From a checkpoint of a small image diffusion model: trained on microscope photos of single blood and bone marrow cells.
Rows from block 5 of a small image diffusion model, named by matrix and row number. Rows with one number belong to one neuron. Each number is 500 + 25 x the weight over its row's rms, rounded and kept within 0 to 999. All counts start at 0. Numbers have three digits each.
After each neuron's rows are labels from the 100 images, of 14848 (inputs lightly noised), where the neuron reaches its highest value: "strongest on" is what is common among them; "place" is the part of the image that holds the peak. Only what is clearly more common there than usual is listed. The data: microscope photos of single blood and bone marrow cells. In brackets: how many of the 100.
# fc1: MLP up (model.blocks.5.mlp.fc1.weight, 384x192), inputs 128-159
# fc2: MLP down (model.blocks.5.mlp.fc2.weight, 192x384, transposed), outputs 128-159

fc1.319:514521514483482540468503497468492486493502488469521500449497558483520427519506528491505488512530
fc2.319:509538525482496513462525484525497500508489554478483510550485443514497527499514540476505481515500
strongest on: smear: peripheral blood (51); cell type: lymphocyte (37)
place: bottom centre (60)

fc1.59:523482490515518502489489480521479526501535476521536517495465492526479490529526518520559493500518
fc2.59:500534512479504482506527552489483498473484527513486516509486513523467483570490569450479501516544
strongest on: smear: peripheral blood (81); cell type: segmented neutrophil (67)
place: centre (81)

fc1.38:484514494495517495569506486500511507504511529485462525522512482484536508491536473526473529476476
fc2.38:512487494503486499429493476495494499517487544519473475533514478501532508481525531508526467519503
strongest on: cell type: segmented neutrophil (50); smear: peripheral blood (42)
place: centre (42)

fc1.317:510489499491487502515508510517501464446498518512471516460524512493483500501517470502495481509485
fc2.317:481513509500510480493496465463524489516480527532489524513476511506501496487484470495487468482499
strongest on: smear: peripheral blood (35)
place: centre (45)

fc1.10:500484472500497508486490495507513485456537523492525451515503501481476507514499500468530481532478
fc2.10:484510490533489502549533476442553509496499498497504488531506513522464509494534524479489462447485
strongest on: smear: peripheral blood (42)
place: centre (67)

fc1.157:471519496487485482453575499473497488502555478481456509488488505506525500466502465518479482509495
fc2.157:511480491480497513554432509491522517497452509512444488506483513492514505473480552517521504498509
strongest on: cell type: segmented neutrophil (44); smear: peripheral blood (40)
place: centre (41)

fc1.182:507478510523531539493519513523510479542513484499526489496490509498510500478477519418505502480507
fc2.182:477540503525470488512496506506483523551483483500503503478472497500503466467482477425490495494508
strongest on: cell type: segmented neutrophil (41)
place: centre (35)

fc1.195:475539528473520510445487522476495482463496505485521516536510511464508508522509500450521530507488
fc2.195:526447475466485482507519519490513522427513498526506475533513504523509505515517507484495496488480
strongest on: smear: peripheral blood (62)
place: centre (30)

fc1.19:508471521511496489493519511499475514527512443488472530540503457534506527488512505481527488519447
fc2.19:504452524514496467463518460470468510501508561491523556471498546533497487519511518516489468495541
strongest on: smear: peripheral blood (95); cell type: segmented neutrophil (86)
place: centre (86)

fc1.241:508505504526447496547469492466484528535492513484507523506525504507519510511521492553513478509490
fc2.241:506506508508483525503537521533496546517476530505520490483469419482520478480517459553490507494484
strongest on: cell type: segmented neutrophil (72); smear: peripheral blood (50)
place: centre (71)

fc1.168:464481522475521510529479520478532514491538467504477474474484520469508502482519522505464523498475
fc2.168:516525475485485496450517509497469495496460472487488510473504513512503511480497464495523481484467
strongest on: cell type: segmented neutrophil (67); smear: peripheral blood (65)
place: centre (61)

fc1.369:514500508493497476467460477472488501491483437493486511475528502475537495491485512543478502508478
fc2.369:498488473470509443495497519528456499483484526508522508522485493526457534545496504468482507508532
strongest on: cell type: segmented neutrophil (57); smear: peripheral blood (54)
place: centre (49); middle right (29)

fc1.177:551490487483518495494459517492528515471504471492499488512531492522518507504518531563464496491488
fc2.177:470525497509500515499553497495477503471493458502505495494523471494514478524495487530519499507491
strongest on: cell type: segmented neutrophil (71); smear: peripheral blood (67)
place: centre (68)

fc1.122:548555526440478511479469535501504508524485516481533481508496502515511519478536470511537482467497
fc2.122:467466476441522482498533536504516510547537517511529486491493501457468514491534583526453504511510
strongest on: cell type: segmented neutrophil (67); smear: peripheral blood (59)
place: centre (69)

fc1.370:470512515448496485482531494505477468490525487464531466515524522486501529457528503528475463511496
fc2.370:506488503459489511506460499508554544489461508527534508509515543513490523469526489522497529480501
strongest on: cell type: segmented neutrophil (44); smear: peripheral blood (39)
place: centre (37)

fc1.83:527546505498512484497476524480499489486508514519492476512523495473521515449500538500511490519453
fc2.83:484441488503501503489511542521517525501499487476485539511482466525523513487529463490463477506488
strongest on: smear: peripheral blood (77); cell type: myeloblast (32)
place: centre (84)

fc1.266:492485505484495505453556523506548515473468443506519487510475526487489491478485496463484509502505
fc2.266:486541503511506503551457525511459468473542448500506505501469534499509498488454501461510494484518
strongest on: cell type: segmented neutrophil (62); smear: peripheral blood (56)
place: centre (49)

fc1.149:472513487482491470448562497497514523483508476510488500528477502522524502516522472611450504507504
fc2.149:514483528479497532565457492502491491485503492499501502527475503475528488523509527590545493493509
strongest on: cell type: segmented neutrophil (44); smear: peripheral blood (38)
place: centre (36)

fc1.47:541467501502509513551543516503511497441502448494515500515473489532520545515508486466451499509502
fc2.47:459522509508476504444476527498503498435501450504511488505481485478521542501496518461553497497498
strongest on: cell type: segmented neutrophil (40)
place: centre (34)

fc1.98:455497522479487449542506507480473495503508443501510505491487469546516454494513494414530524495476
fc2.98:460494536503506467563479471512485524482505540518509496507497514539488529512490508557525505521503
strongest on: smear: peripheral blood (52)
place: top centre (61)

fc1.61:530546489504484544529470519499493533501533479508471475544478492441507504497494480463491480493517
fc2.61:494466519507526461475545533511516453498466501483457527532496476560517487495490532462514523500517
strongest on: smear: peripheral blood (49); cell type: segmented neutrophil (46)
place: centre (38)

fc1.139:534540519494479493488480512495505504498533492516476495491498534513472515462485527516443487487504
fc2.139:532534518502472483486479489492499518494543511515523505497533450529541487526516528493440506516467
strongest on: cell type: segmented neutrophil (52); smear: peripheral blood (44)
place: centre (45)

fc1.315:541543479501516478528490505479545542518524497501455520499499539456552493491508511493436445535493
fc2.315:537531485507500462502495489531529539488503481484526514486522473488445515490481498493437435525492
strongest on: smear: peripheral blood (39)
place: centre (46)

fc1.193:501523535520481527528542521508499479483500487504487494513487504499482521474552510472511504499457
fc2.193:458518496515476472456516495508531523486494482461519507519493505483466541459495484491493485531524
strongest on: smear: peripheral blood (86); cell type: segmented neutrophil (86)
place: centre (80)

fc1.97:481548515504505521436467505492514494493494471496493482483523481479510522481514480512512505485513
fc2.97:514466486521488503541547470498509501504491469475505496473510461530516503497502548530487489501526
strongest on: cell type: segmented neutrophil (75); smear: peripheral blood (67)
place: centre (64)

fc1.116:494477498469484508485435535488519486494503506501504472516492529480519524508484486497474505485513
fc2.116:511526478494513503511576515498482504489491524502511527479506514510515555493477517491512514478515
strongest on: cell type: segmented neutrophil (80); smear: peripheral blood (75)
place: centre (63)

fc1.0:508490476477488503490545472501520525513472463505495494517542574486530492448510468533473532497473
fc2.0:514441503497516446516456496483479460536484482480504535506521460497514531489553487472494543504508
strongest on: cell type: segmented neutrophil (72); smear: peripheral blood (61)
place: centre (66)

fc1.29:493489468526528513477505511485518513494503476468455495411475503514545519511516509502485477485517
fc2.29:530509510523497490540501507506481490512495494533470510408475500474542518510489497478516512504512
strongest on: cell type: segmented neutrophil (52); smear: peripheral blood (51)
place: centre (38)

fc1.60:472475485523496450532498505506532460466515477507535541472504482495460529497495491582525471509472
fc2.60:535527514502510535479492504491447521452494502494538458457489484510441531496484497587486522491475
strongest on: smear: peripheral blood (54)
place: centre (45)

fc1.189:410516512469506553531532489483507529443513526472524496477520531547511509501512543540466494506477
fc2.189:560493506476485478487453476478517508460475529506515520449510540471500530502506443542505498499476
strongest on: cell type: segmented neutrophil (65); smear: peripheral blood (52)
place: centre (56)

fc1.110:521498451541486477456516483489475504486505501523509501493484459457461517527517486523512529497481
fc2.110:520496469472476492466521502487499499484518497531495497495517528485522477462489499480525535509499
strongest on: cell type: segmented neutrophil (46)
place: centre (39)

fc1.213:480502520486492503560562475510512485475472497510462498519492518481519521486502490569589473524500
fc2.213:517504494493511511452454461505508524466544495496447496515491509508512497480499508556419519483493
strongest on: cell type: segmented neutrophil (42)
place: centre (36)

fc1.270:503498530513494525503534523473461494504525524504503546506487529522470526515511495494511520482467
fc2.270:492558482489478463502458481499476495512468534475491462494502550461480503498488521534494499504500
strongest on: smear: peripheral blood (99)
place: centre (93)

fc1.155:456456536476506520493517519506502505493498470475510495519510498509530528505511518529490520482491
fc2.155:549550474483488493495484510502509472502479495531513501520499481484531538516502476526472476503515
strongest on: cell type: segmented neutrophil (68); smear: peripheral blood (67)
place: centre (61)

fc1.70:488509502488537476507487480486459507487454487487538508506508461485562524515507505528520443471455
fc2.70:484479518521554496512503498504479490486430509487468511481482523471436503484489491477556445469521
strongest on: smear: peripheral blood (57)
place: centre (50)

fc1.296:482519461441512508446519495504510513508463499493481486511510535453469504509501527582518487512512
fc2.296:528468534457498518573486483515502503520542500501482534490497520532475488508477475572468516481526
strongest on: cell type: segmented neutrophil (50); smear: peripheral blood (44)
place: centre (45)

fc1.277:523506516543514507527522493512463524520441527482459508533508511518481545488520497524497543492493
fc2.277:520492489499512464500459496515476458520524506505395497523500531508467507481532543508475467478475
strongest on: smear: peripheral blood (83); cell type: segmented neutrophil (41)
place: centre (35)

fc1.117:523489443497480511558561509494501489470475497504507493535512513476478443488507529443444488529506
fc2.117:496539573500528498458446512509484509464531485497494514517506499520489420486491471448546514500503
strongest on: cell type: segmented neutrophil (44); smear: peripheral blood (35)
place: centre (29); middle left (27)

fc1.235:502529457524484519482477427493481493456509462509496495524474511464481546501499488503508473477473
fc2.235:482517464505496515490486582496485480551494546531489484481529479448499484500506480504507470502500
strongest on: smear: peripheral blood (38)
place: centre (51)

fc1.381:463478488501519504521525508492504493507525481502507508498485523430495538501498521529514487495500
fc2.381:537529525488473506468504496495502499511464464504499495474482528571501542493495486511465510501491
strongest on: smear: peripheral blood (46); cell type: segmented neutrophil (43)
place: centre (42)

fc1.322:510491457505470518487520485503534503498519488500553503518540504476476531493497512448475531492489
fc2.322:482502557499524476519492479501479498506504506486559490496535497522466517488493473439522480510495
strongest on: cell type: segmented neutrophil (63); smear: peripheral blood (55)
place: centre (56)

fc1.147:496513466490491558474483498524497481493482547481501516475517503457492512501531504529487502489518
fc2.147:497509464504495559464510515478511485499473449461481502502489497462519466505473497466476506495484
strongest on: smear: peripheral blood (45)
place: centre (35)

fc1.136:474498494468485502508476526556520434470513520485480469485511469532506500506482476435500493504485
fc2.136:522518483488459479472530553493499515470505524499495506466457450474517497516478466500510535494503
strongest on: cell type: segmented neutrophil (43)
place: centre (56)

fc1.74:491506496544525475437517494506485520470536491510522478490506481505517529524500498497503459495495
fc2.74:501519496496521508481477472495542515519460506548518499504474500493507507561512489505510505514539
strongest on: smear: peripheral blood (43); cell type: lymphocyte (37)
place: centre (70)

fc1.142:515461500514480484493532534491557524517495460508507487495471514500506463473534521479516486510499
fc2.142:490557497562494532466472533492469476529511495480510461486487516496497456486521468472483511499506
strongest on: cell type: segmented neutrophil (66); smear: peripheral blood (57)
place: centre (57)