Weights of a small image diffusion model: 14.6 epochs.
Rows from block 5 of a small image diffusion model, named by matrix and row number. Rows with one number belong to one neuron. Each number is 500 + 25 x the weight over its row's rms, rounded and kept within 0 to 999. All counts start at 0. Numbers have three digits each. After the name is the row's rms in percent of the matrix's.
After each neuron's rows are labels from the 100 images, of 14848 (inputs lightly noised), where the neuron reaches its highest value: "strongest on" is what is common among them. Only what is clearly more common there than usual is listed. The data: microscope photos of single blood and bone marrow cells. In brackets: how many of the 100, against the usual share in percent.
# fc1: MLP up (model.blocks.5.mlp.fc1.weight, 384x192), inputs 32-63
# fc2: MLP down (model.blocks.5.mlp.fc2.weight, 192x384, transposed), outputs 32-63

fc1.9 054:505518519490437510472473505512448514521505536514499533477501477499513502497487503502491514454487
fc2.9 099:512462535506516491526545512505536509526511509518521506536528477522541511509502479497492508516547
strongest on: cell type: segmented neutrophil (75 vs 20); smear: peripheral blood (64 vs 16.2)

fc1.207 065:505550498528494584517478486512481519514537488488504448499475494519464520509505507502514500496507
fc2.207 064:507508446500495513465491474532473523506515567499505444522587487495528478507490519451538453510457
strongest on: cell type: segmented neutrophil (52 vs 20); smear: peripheral blood (50 vs 16.2)

fc1.288 174:472500504492486505500551511473513480500475491465521502556460530475494473521522455500545475540487
fc2.288 119:535504515510513502486525521517500521491541486470513501450474457481505479514462472503466538526489
strongest on: smear: peripheral blood (48 vs 16.2)

fc1.50 049:512504521509450512499520504517491471501477507487465509547464480463516508478493509503501524466519
fc2.50 108:497475510491481508494483517505487522519479503525516518563522472505524486518516476495492534524504
strongest on: cell type: segmented neutrophil (65 vs 20); smear: peripheral blood (51 vs 16.2)

fc1.73 090:503499499542430470480493450551522496444543484495530528504514492521509558460482495480533433501507
fc2.73 102:514488520531568519455507468429541521521497485529515514494524507494505534527513473470496516521490
strongest on: cell type: lymphocyte (46 vs 15.2)

fc1.13 091:455515483492511478495497464513494533516502493482501466510517496486485489491511486491493471497466
fc2.13 120:551516476465478513502510508465501429455503530492519530469516484478463476530476513479489508512522
strongest on: cell type: lymphocyte (61 vs 15.2)

fc1.223 144:449487447454506476470530497499491509554476513522506469529500464498478489476486484496488544545446
fc2.223 104:552492548451501507483515472522507504458528542486489540498493531494553484489501488510511465530540
strongest on: cell type: erythroblast (34 vs 14.3)

fc1.269 153:495542517500470483530496504518480528549480502516528467449533520496467480502516501516497494527497
fc2.269 111:487523475508514533530491521516481477471517518532533515527526465506530476519478492501519509516500
strongest on: cell type: lymphocyte (42 vs 15.2)

fc1.327 071:483506485507537475514514447485525493485517537480483500507472479468505534515501489459516506492500
fc2.327 076:528543558499487518508498476503509507480484515523520505465504504484502550469474498487474470496534
strongest on: cell type: lymphocyte (42 vs 15.2)

fc1.57 089:486484479545465484501503527515505475484465474509500506446507493505474455479458517505478488512493
fc2.57 088:506477491543527510469497518484502480497526530518503468513509489484501457489531524462512515503506
strongest on: cell type: lymphocyte (44 vs 15.2)

fc1.163 148:490476465439511486481469472496511511508517526515479523491461529473441457491498486490482471512455
fc2.163 099:506482545444493498480447469535496492507493523497470475524448460476562463484519470497503507496540
strongest on: cell type: erythroblast (33 vs 14.3)

fc1.245 065:476461495509522471507496503469501505511482443499486528511519514527502511447494488514512502473497
fc2.245 082:488500511505504494513514514461465522485500549486462507483494493555475454528536537561528429515510
strongest on: smear: peripheral blood (89 vs 16.2); cell type: eosinophil (47 vs 4.2)

fc1.61 047:504495505515465496488513510495476500498524478500483508524512492516510552531496454495474488480506
fc2.61 131:495515509480470505501486499469522494483521529494512501517484499488495455473495537499470495528512
strongest on: smear: peripheral blood (49 vs 16.2); cell type: segmented neutrophil (46 vs 20)

fc1.1 115:490493479468478519490527520553498566519503487457508486516486478497508481495554495500487438504488
fc2.1 120:498477520496502497476557509459499448507490473506511509484457519475469531509432470487500563485501
strongest on: cell type: lymphocyte (37 vs 15.2)

fc1.371 096:499491471473462516529517526565495520524462492480529461471510491509531470500508541528488495496498
fc2.371 103:494500543471533479502504483460501533502514471500504518519498509521484493493509499468511537511498
strongest on: cell type: lymphocyte (40 vs 15.2)

fc1.37 099:484512478525515508491492502458473493492538542482460497503491526551468489498504471484442518519472
fc2.37 100:518510469507486477499486467486543479470524475510501526520480493575494535486500483538456528511477
strongest on: smear: peripheral blood (92 vs 16.2); cell type: segmented neutrophil (68 vs 20)

fc1.193 055:502489504514539493498491505499521473477525490499511501464507444460536511497499466512527485494515
fc2.193 089:468493480473535453491519466510496518480498498530477509459500504526517511520517479510486493555487
strongest on: smear: peripheral blood (86 vs 16.2); cell type: segmented neutrophil (86 vs 20)

fc1.303 077:488498493508482485514525499462526464504488503480519494521530510526495462511490511525484489515563
fc2.303 086:510496477500510497486531482476511485515470515538466533510494497505432484526454513485512477506541
strongest on: cell type: promyelocyte (25 vs 6.4)

fc1.32 103:533489509497492466499501539508498481491456490558507488523505516491496549496491502507508533503526
fc2.32 072:520515519523498482536524466496510533488523484572484477501466470539503513500491503441486466503511
strongest on: cell type: lymphocyte (38 vs 15.2)

fc1.301 117:523582437509540498527524486505550520527502480483463469496494506511516491486488515523534499510506
fc2.301 122:485600503503466512522529514502566495464510485500473504489496502517492497495492526499464507489453
strongest on: cell type: lymphocyte (44 vs 15.2)

fc1.255 140:498511526515487508493522469420539494479510511473504513484491500490508531549496516501503514502501
fc2.255 122:511489494509527491467510484578550478522512518495512477516523510469485520569515525492509488490523
strongest on: cell type: lymphocyte (40 vs 15.2); smear: peripheral blood (36 vs 16.2)

fc1.215 155:499572507505469492511486469499494469454542483512488548495533515509468503476464518504556552498528
fc2.215 124:516565493491536502514485471487507513548462502491500452487543478533522467472525519491461451534470
strongest on: cell type: lymphocyte (38 vs 15.2)

fc1.105 129:486520483500512497514483498494457527496511481517479544503467526446512463478538499510449514525499
fc2.105 128:497527504501472488515470498495492479528489482516504437483460467463456519496442470494502513521486
strongest on: cell type: erythroblast (34 vs 14.3)

fc1.79 059:542555503466517497506517492522534485474499478495495540535515526484494508517502471492437497522491
fc2.79 088:536454505532506523486494516510471489471512516508497497518453502496485482475484556496438491491475
strongest on: smear: peripheral blood (54 vs 16.2)

fc1.260 067:485458488484516525474499511430489450484540463466500495465511533462458510506487478474480517487502
fc2.260 070:471496486510489488540495500458496554467485513496502529521540485528496465448482514454532486500488
strongest on: smear: peripheral blood (38 vs 16.2)

fc1.222 060:508543456510438510484503507509507493506534541473480499551488476486516461533523515534550498526517
fc2.222 087:496509526467470507505467512441495533535549536539566494509525493501539582460517493492494447526533
strongest on: cell type: segmented neutrophil (44 vs 20)

fc1.36 069:468484516500528487489468485494551501512520538483435486447535477496507549515564506482523490488489
fc2.36 077:495492482497535522547563522533474525543514480525554502466449467518499455491559491482522503519504
strongest on: smear: peripheral blood (89 vs 16.2); cell type: segmented neutrophil (48 vs 20)

fc1.99 090:505506440548463503517503526484488511473459477537503506536481501518489516448477508518526517506504
fc2.99 089:474495528540534525510539508470469482499506474509552507508528480499485500468489500485480453514494
strongest on: cell type: lymphocyte (38 vs 15.2)

fc1.225 059:478500469503484529529486498493485483478479500494491520513492517531519501475512469543552463487520
fc2.225 066:482543462515499501519495512488500547497492501473497487483476490538523507531506539468516528506435
strongest on: smear: peripheral blood (71 vs 16.2); cell type: segmented neutrophil (65 vs 20)