A small image diffusion model, trained from scratch.
Model: 4.28M parameters, 48-pixel images, arch dit, layers 8.
Training: muon at rate 0.015, 11100 steps, batches of 256.
Data: trained on microscope photos of single blood and bone marrow cells, 194171 training examples, 14.6 epochs.
Rows from block 5 of a small image diffusion model, named by matrix and row number. Rows with one number belong to one neuron. Each number is 50 + 10 x the weight over its row's rms, rounded and kept within 0 to 99. All counts start at 0.
After each neuron's rows are labels from the 100 images, of 14848 (inputs lightly noised), where the neuron reaches its highest value: "top examples" is what is common among them. Only what is clearly more common there than usual is listed. The data: microscope photos of single blood and bone marrow cells. In brackets: how many of the 100.
# fc1: MLP up (model.blocks.5.mlp.fc1.weight, 384x192), inputs 160-191
# fc2: MLP down (model.blocks.5.mlp.fc2.weight, 192x384, transposed), outputs 160-191

fc1.47:46 49 52 39 52 56 45 55 45 48 41 47 52 52 49 46 49 63 52 70 56 48 56 63 50 47 36 56 37 50 53 56
fc2.47:47 55 53 54 52 51 47 56 40 48 59 50 51 52 59 59 53 39 47 63 52 49 50 62 51 54 33 54 37 54 57 45
top examples: cell type: segmented neutrophil (40)

fc1.319:50 40 57 45 68 53 56 41 58 42 67 33 74 46 51 40 43 35 50 62 51 43 63 57 24 44 56 61 28 52 53 48
fc2.319:38 54 61 49 60 62 47 57 49 47 63 45 63 50 48 51 44 47 41 36 54 60 62 47 46 39 46 30 71 52 47 48
top examples: smear: peripheral blood (51); cell type: lymphocyte (37)

fc1.76:48 57 58 48 53 50 53 55 52 61 51 48 58 49 44 45 34 35 58 42 55 58 66 54 33 44 64 71 45 51 40 47
fc2.76:55 51 40 60 49 55 58 53 52 36 56 46 35 45 49 39 82 67 50 40 60 59 38 56 70 51 55 78 56 55 58 48
top examples: smear: peripheral blood (73); cell type: segmented neutrophil (53)

fc1.252:59 54 49 42 57 64 54 48 48 39 57 53 55 41 43 52 33 54 63 50 36 60 53 54 69 52 54 74 64 51 47 46
fc2.252:43 47 43 51 53 40 49 55 47 43 62 50 52 58 40 49 29 61 34 48 65 42 50 44 63 57 39 34 28 49 56 49
top examples: smear: peripheral blood (47)

fc1.2:57 58 51 36 55 55 28 52 46 34 53 56 49 48 51 45 34 58 46 49 54 48 50 46 51 48 43 54 30 50 48 47
fc2.2:56 41 53 54 50 59 36 48 44 63 49 38 54 54 47 65 65 48 46 41 58 48 47 47 47 51 47 56 26 55 46 57
top examples: cell type: segmented neutrophil (54); smear: peripheral blood (46)

fc1.282:60 45 64 21 48 46 46 59 36 60 57 52 52 24 41 53 46 42 34 50 41 46 49 49 63 35 54 63 54 52 54 59
fc2.282:38 45 52 21 66 54 51 50 42 43 40 53 50 50 35 50 58 49 33 48 54 52 49 57 44 42 43 68 33 17 47 52
top examples: smear: peripheral blood (99); cell type: segmented neutrophil (81)

fc1.171:39 32 49 39 57 41 77 48 51 51 58 55 54 47 59 54 54 41 53 71 51 66 55 44 53 50 40 40 55 51 50 56
fc2.171:29 64 49 57 47 39 74 53 49 51 46 43 50 50 40 43 46 56 60 62 54 69 45 41 39 52 43 35 50 54 50 41
top examples: smear: peripheral blood (42)

fc1.39:49 16 43 37 45 45 49 53 58 52 58 40 48 53 51 53 47 40 54 61 53 52 49 50 69 50 64 22 46 51 52 55
fc2.39:50 31 53 42 41 52 60 47 44 49 52 44 50 44 52 46 47 51 45 47 47 37 34 52 77 42 43 55 52 57 35 55
top examples: smear: peripheral blood (63); cell type: lymphocyte (43)

fc1.288:32 41 49 51 53 34 53 56 50 47 54 56 44 50 27 58 40 41 44 38 45 51 52 59 50 42 44 68 50 51 58 60
fc2.288:70 44 56 51 54 60 41 44 42 54 53 60 47 50 37 62 32 50 52 53 52 50 55 37 42 49 57 33 50 53 47 53
top examples: smear: peripheral blood (48)

fc1.116:45 35 48 25 55 57 52 56 47 36 64 53 55 45 56 66 45 32 45 52 56 43 51 57 34 50 42 41 49 51 66 42
fc2.116:38 62 54 52 52 50 51 59 52 59 34 42 53 55 43 44 53 63 44 46 61 43 50 64 65 48 41 35 49 60 60 59
top examples: cell type: segmented neutrophil (80); smear: peripheral blood (75)

fc1.365:55 40 52 50 65 47 59 37 56 33 39 48 44 62 53 31 39 53 49 54 58 54 65 38 30 46 58 39 52 50 36 37
fc2.365:59 30 56 54 79 31 40 43 25 47 47 55 74 55 55 62 67 49 55 35 47 50 56 46 45 56 42 47 56 62 27 55
top examples: cell type: erythroblast (35)

fc1.91:48 43 53 49 64 39 45 55 52 59 56 50 23 68 52 47 55 57 50 51 31 49 32 50 50 60 36 34 46 51 68 45
fc2.91:48 40 61 39 68 30 49 52 32 59 44 50 39 47 56 58 56 65 35 34 45 57 29 59 28 63 55 64 39 56 37 47
top examples: cell type: erythroblast (33)

fc1.156:49 36 51 45 51 49 41 67 44 56 36 52 50 47 69 53 44 45 45 40 47 70 49 48 49 44 47 46 50 51 52 60
fc2.156:43 60 56 56 41 50 34 70 42 47 64 51 38 51 33 44 53 62 54 46 59 62 64 36 49 49 46 60 41 54 50 40
top examples: smear: peripheral blood (75)

fc1.177:48 39 48 20 50 53 51 35 59 54 62 46 51 49 51 47 54 47 48 46 41 35 60 48 73 45 25 47 69 54 49 50
fc2.177:37 62 51 51 54 47 63 43 63 48 31 62 45 42 51 53 46 59 43 42 38 36 45 47 29 54 26 44 56 57 51 51
top examples: cell type: segmented neutrophil (71); smear: peripheral blood (67)

fc1.196:55 70 50 40 54 40 36 49 41 58 57 59 54 45 53 56 62 39 43 67 54 46 56 54 52 51 59 51 60 50 53 48
fc2.196:64 37 50 58 47 41 25 53 36 40 47 40 49 51 50 45 34 63 42 65 53 47 46 51 44 56 55 56 61 54 58 51
top examples: smear: peripheral blood (51); cell type: segmented neutrophil (47)

fc1.168:65 50 47 29 58 47 10 39 35 47 53 56 54 50 59 46 39 57 43 75 46 61 48 48 40 50 32 53 45 51 44 57
fc2.168:59 46 52 53 50 47 15 38 34 50 45 35 44 50 44 58 54 47 38 69 43 54 53 46 57 52 25 47 46 59 43 42
top examples: cell type: segmented neutrophil (67); smear: peripheral blood (65)

fc1.63:57 66 46 22 60 56 52 42 52 61 55 45 44 53 51 79 57 52 58 32 44 47 25 58 45 46 36 59 36 52 56 50
fc2.63:48 64 36 40 55 45 70 53 54 55 41 58 36 67 52 50 45 63 54 53 46 35 41 44 45 46 56 36 51 51 32 42
top examples: smear: peripheral blood (74); cell type: segmented neutrophil (68)

fc1.4:51 59 81 27 40 51 54 47 63 67 55 54 48 26 57 52 59 59 48 42 47 53 43 42 60 46 40 42 51 51 58 50
fc2.4:55 50 83 50 37 48 56 47 48 49 54 45 52 54 52 64 56 58 40 54 41 58 32 73 50 47 62 58 57 61 40 35
top examples: smear: peripheral blood (54)

fc1.149:39 72 52 41 49 50 31 42 47 44 61 48 49 47 60 56 46 61 44 60 45 46 46 48 74 50 44 45 44 50 48 49
fc2.149:35 25 54 54 48 51 28 44 45 51 41 49 49 54 39 49 53 48 44 60 43 49 53 45 26 50 43 42 43 48 47 50
top examples: cell type: segmented neutrophil (44); smear: peripheral blood (38)

fc1.73:48 41 49 54 53 53 48 52 36 51 49 52 43 60 49 53 46 49 41 53 49 45 54 30 56 60 50 58 47 50 54 44
fc2.73:45 48 56 62 47 45 65 56 33 57 51 55 48 50 68 61 48 46 62 69 43 59 49 69 56 47 43 48 50 76 68 55
top examples: cell type: lymphocyte (46)

fc1.165:42 46 50 49 54 46 56 42 64 65 45 66 65 45 54 58 51 47 45 56 41 52 48 57 36 51 60 23 49 51 57 55
fc2.165:56 48 49 52 46 48 40 58 42 60 49 69 61 55 60 57 70 44 60 42 62 49 36 51 27 62 39 69 31 44 47 51
top examples: smear: peripheral blood (39)

fc1.213:44 46 52 38 51 47 45 55 49 51 58 45 51 48 61 55 40 65 48 61 51 51 59 51 40 50 63 46 70 50 52 32
fc2.213:29 61 48 56 53 39 43 55 44 50 42 61 51 49 43 46 65 42 43 53 54 49 44 44 61 53 61 39 65 50 50 74
top examples: cell type: segmented neutrophil (42)

fc1.98:55 37 50 47 40 35 19 60 54 43 56 43 52 42 48 49 53 55 56 44 49 57 43 53 49 50 46 49 40 50 42 51
fc2.98:49 39 48 52 48 61 81 39 41 43 52 35 54 49 61 49 63 55 48 39 51 38 37 41 61 49 44 49 59 50 56 46
top examples: smear: peripheral blood (52)

fc1.38:49 47 52 37 51 67 70 43 50 40 36 43 54 45 62 48 42 46 55 69 46 62 59 57 57 47 32 53 50 52 47 61
fc2.38:46 52 49 55 48 63 71 45 59 63 61 61 46 53 43 50 57 57 51 69 44 56 36 53 54 55 27 58 45 53 51 45
top examples: cell type: segmented neutrophil (50); smear: peripheral blood (42)

fc1.102:60 64 72 38 25 49 56 65 40 58 60 49 36 61 42 34 38 58 62 40 32 54 59 39 48 65 43 42 48 49 42 46
fc2.102:35 49 73 39 26 53 40 52 60 55 47 47 39 40 38 35 36 62 44 55 53 39 55 53 39 49 63 63 45 48 52 43
top examples: smear: peripheral blood (69); cell type: segmented neutrophil (57)

fc1.222:51 53 52 30 49 38 51 46 55 43 57 51 50 52 62 49 63 62 41 59 44 47 63 63 62 47 63 57 35 52 32 37
fc2.222:48 52 48 54 56 57 47 38 50 35 54 42 64 54 40 28 40 35 51 59 49 52 46 44 48 54 50 46 43 66 46 50
top examples: cell type: segmented neutrophil (44)

fc1.235:67 28 44 49 60 59 63 45 45 49 42 60 48 48 49 64 25 64 48 51 51 60 45 59 50 41 55 54 31 50 55 53
fc2.235:30 30 48 52 50 41 44 52 63 43 53 50 45 42 46 71 40 60 55 53 44 43 54 38 57 42 50 33 64 49 48 63
top examples: smear: peripheral blood (38)

fc1.292:50 62 46 44 49 38 39 40 51 49 54 63 42 55 56 37 38 72 58 34 67 55 48 54 49 47 43 56 51 50 54 57
fc2.292:40 62 50 48 48 50 59 45 40 53 60 78 48 51 58 41 44 70 32 64 31 51 48 31 50 53 36 55 44 50 34 62
top examples: cell type: erythroblast (38)

fc1.94:54 59 40 52 36 52 48 43 51 44 43 47 60 00 58 66 50 52 39 51 56 56 55 58 55 40 40 47 47 49 39 47
fc2.94:52 63 58 30 54 47 39 59 24 60 52 63 57 44 65 50 42 67 30 44 47 50 34 46 47 80 42 57 63 25 58 30
top examples: smear: peripheral blood (100)

fc1.377:54 73 79 47 58 57 53 34 39 46 35 53 45 61 55 29 55 64 58 46 41 47 35 59 57 29 53 45 39 51 47 46
fc2.377:60 43 65 50 49 72 61 42 46 60 45 46 36 33 53 55 55 52 61 55 35 55 32 44 37 39 61 53 57 44 48 66
top examples: smear: peripheral blood (52); cell type: segmented neutrophil (40)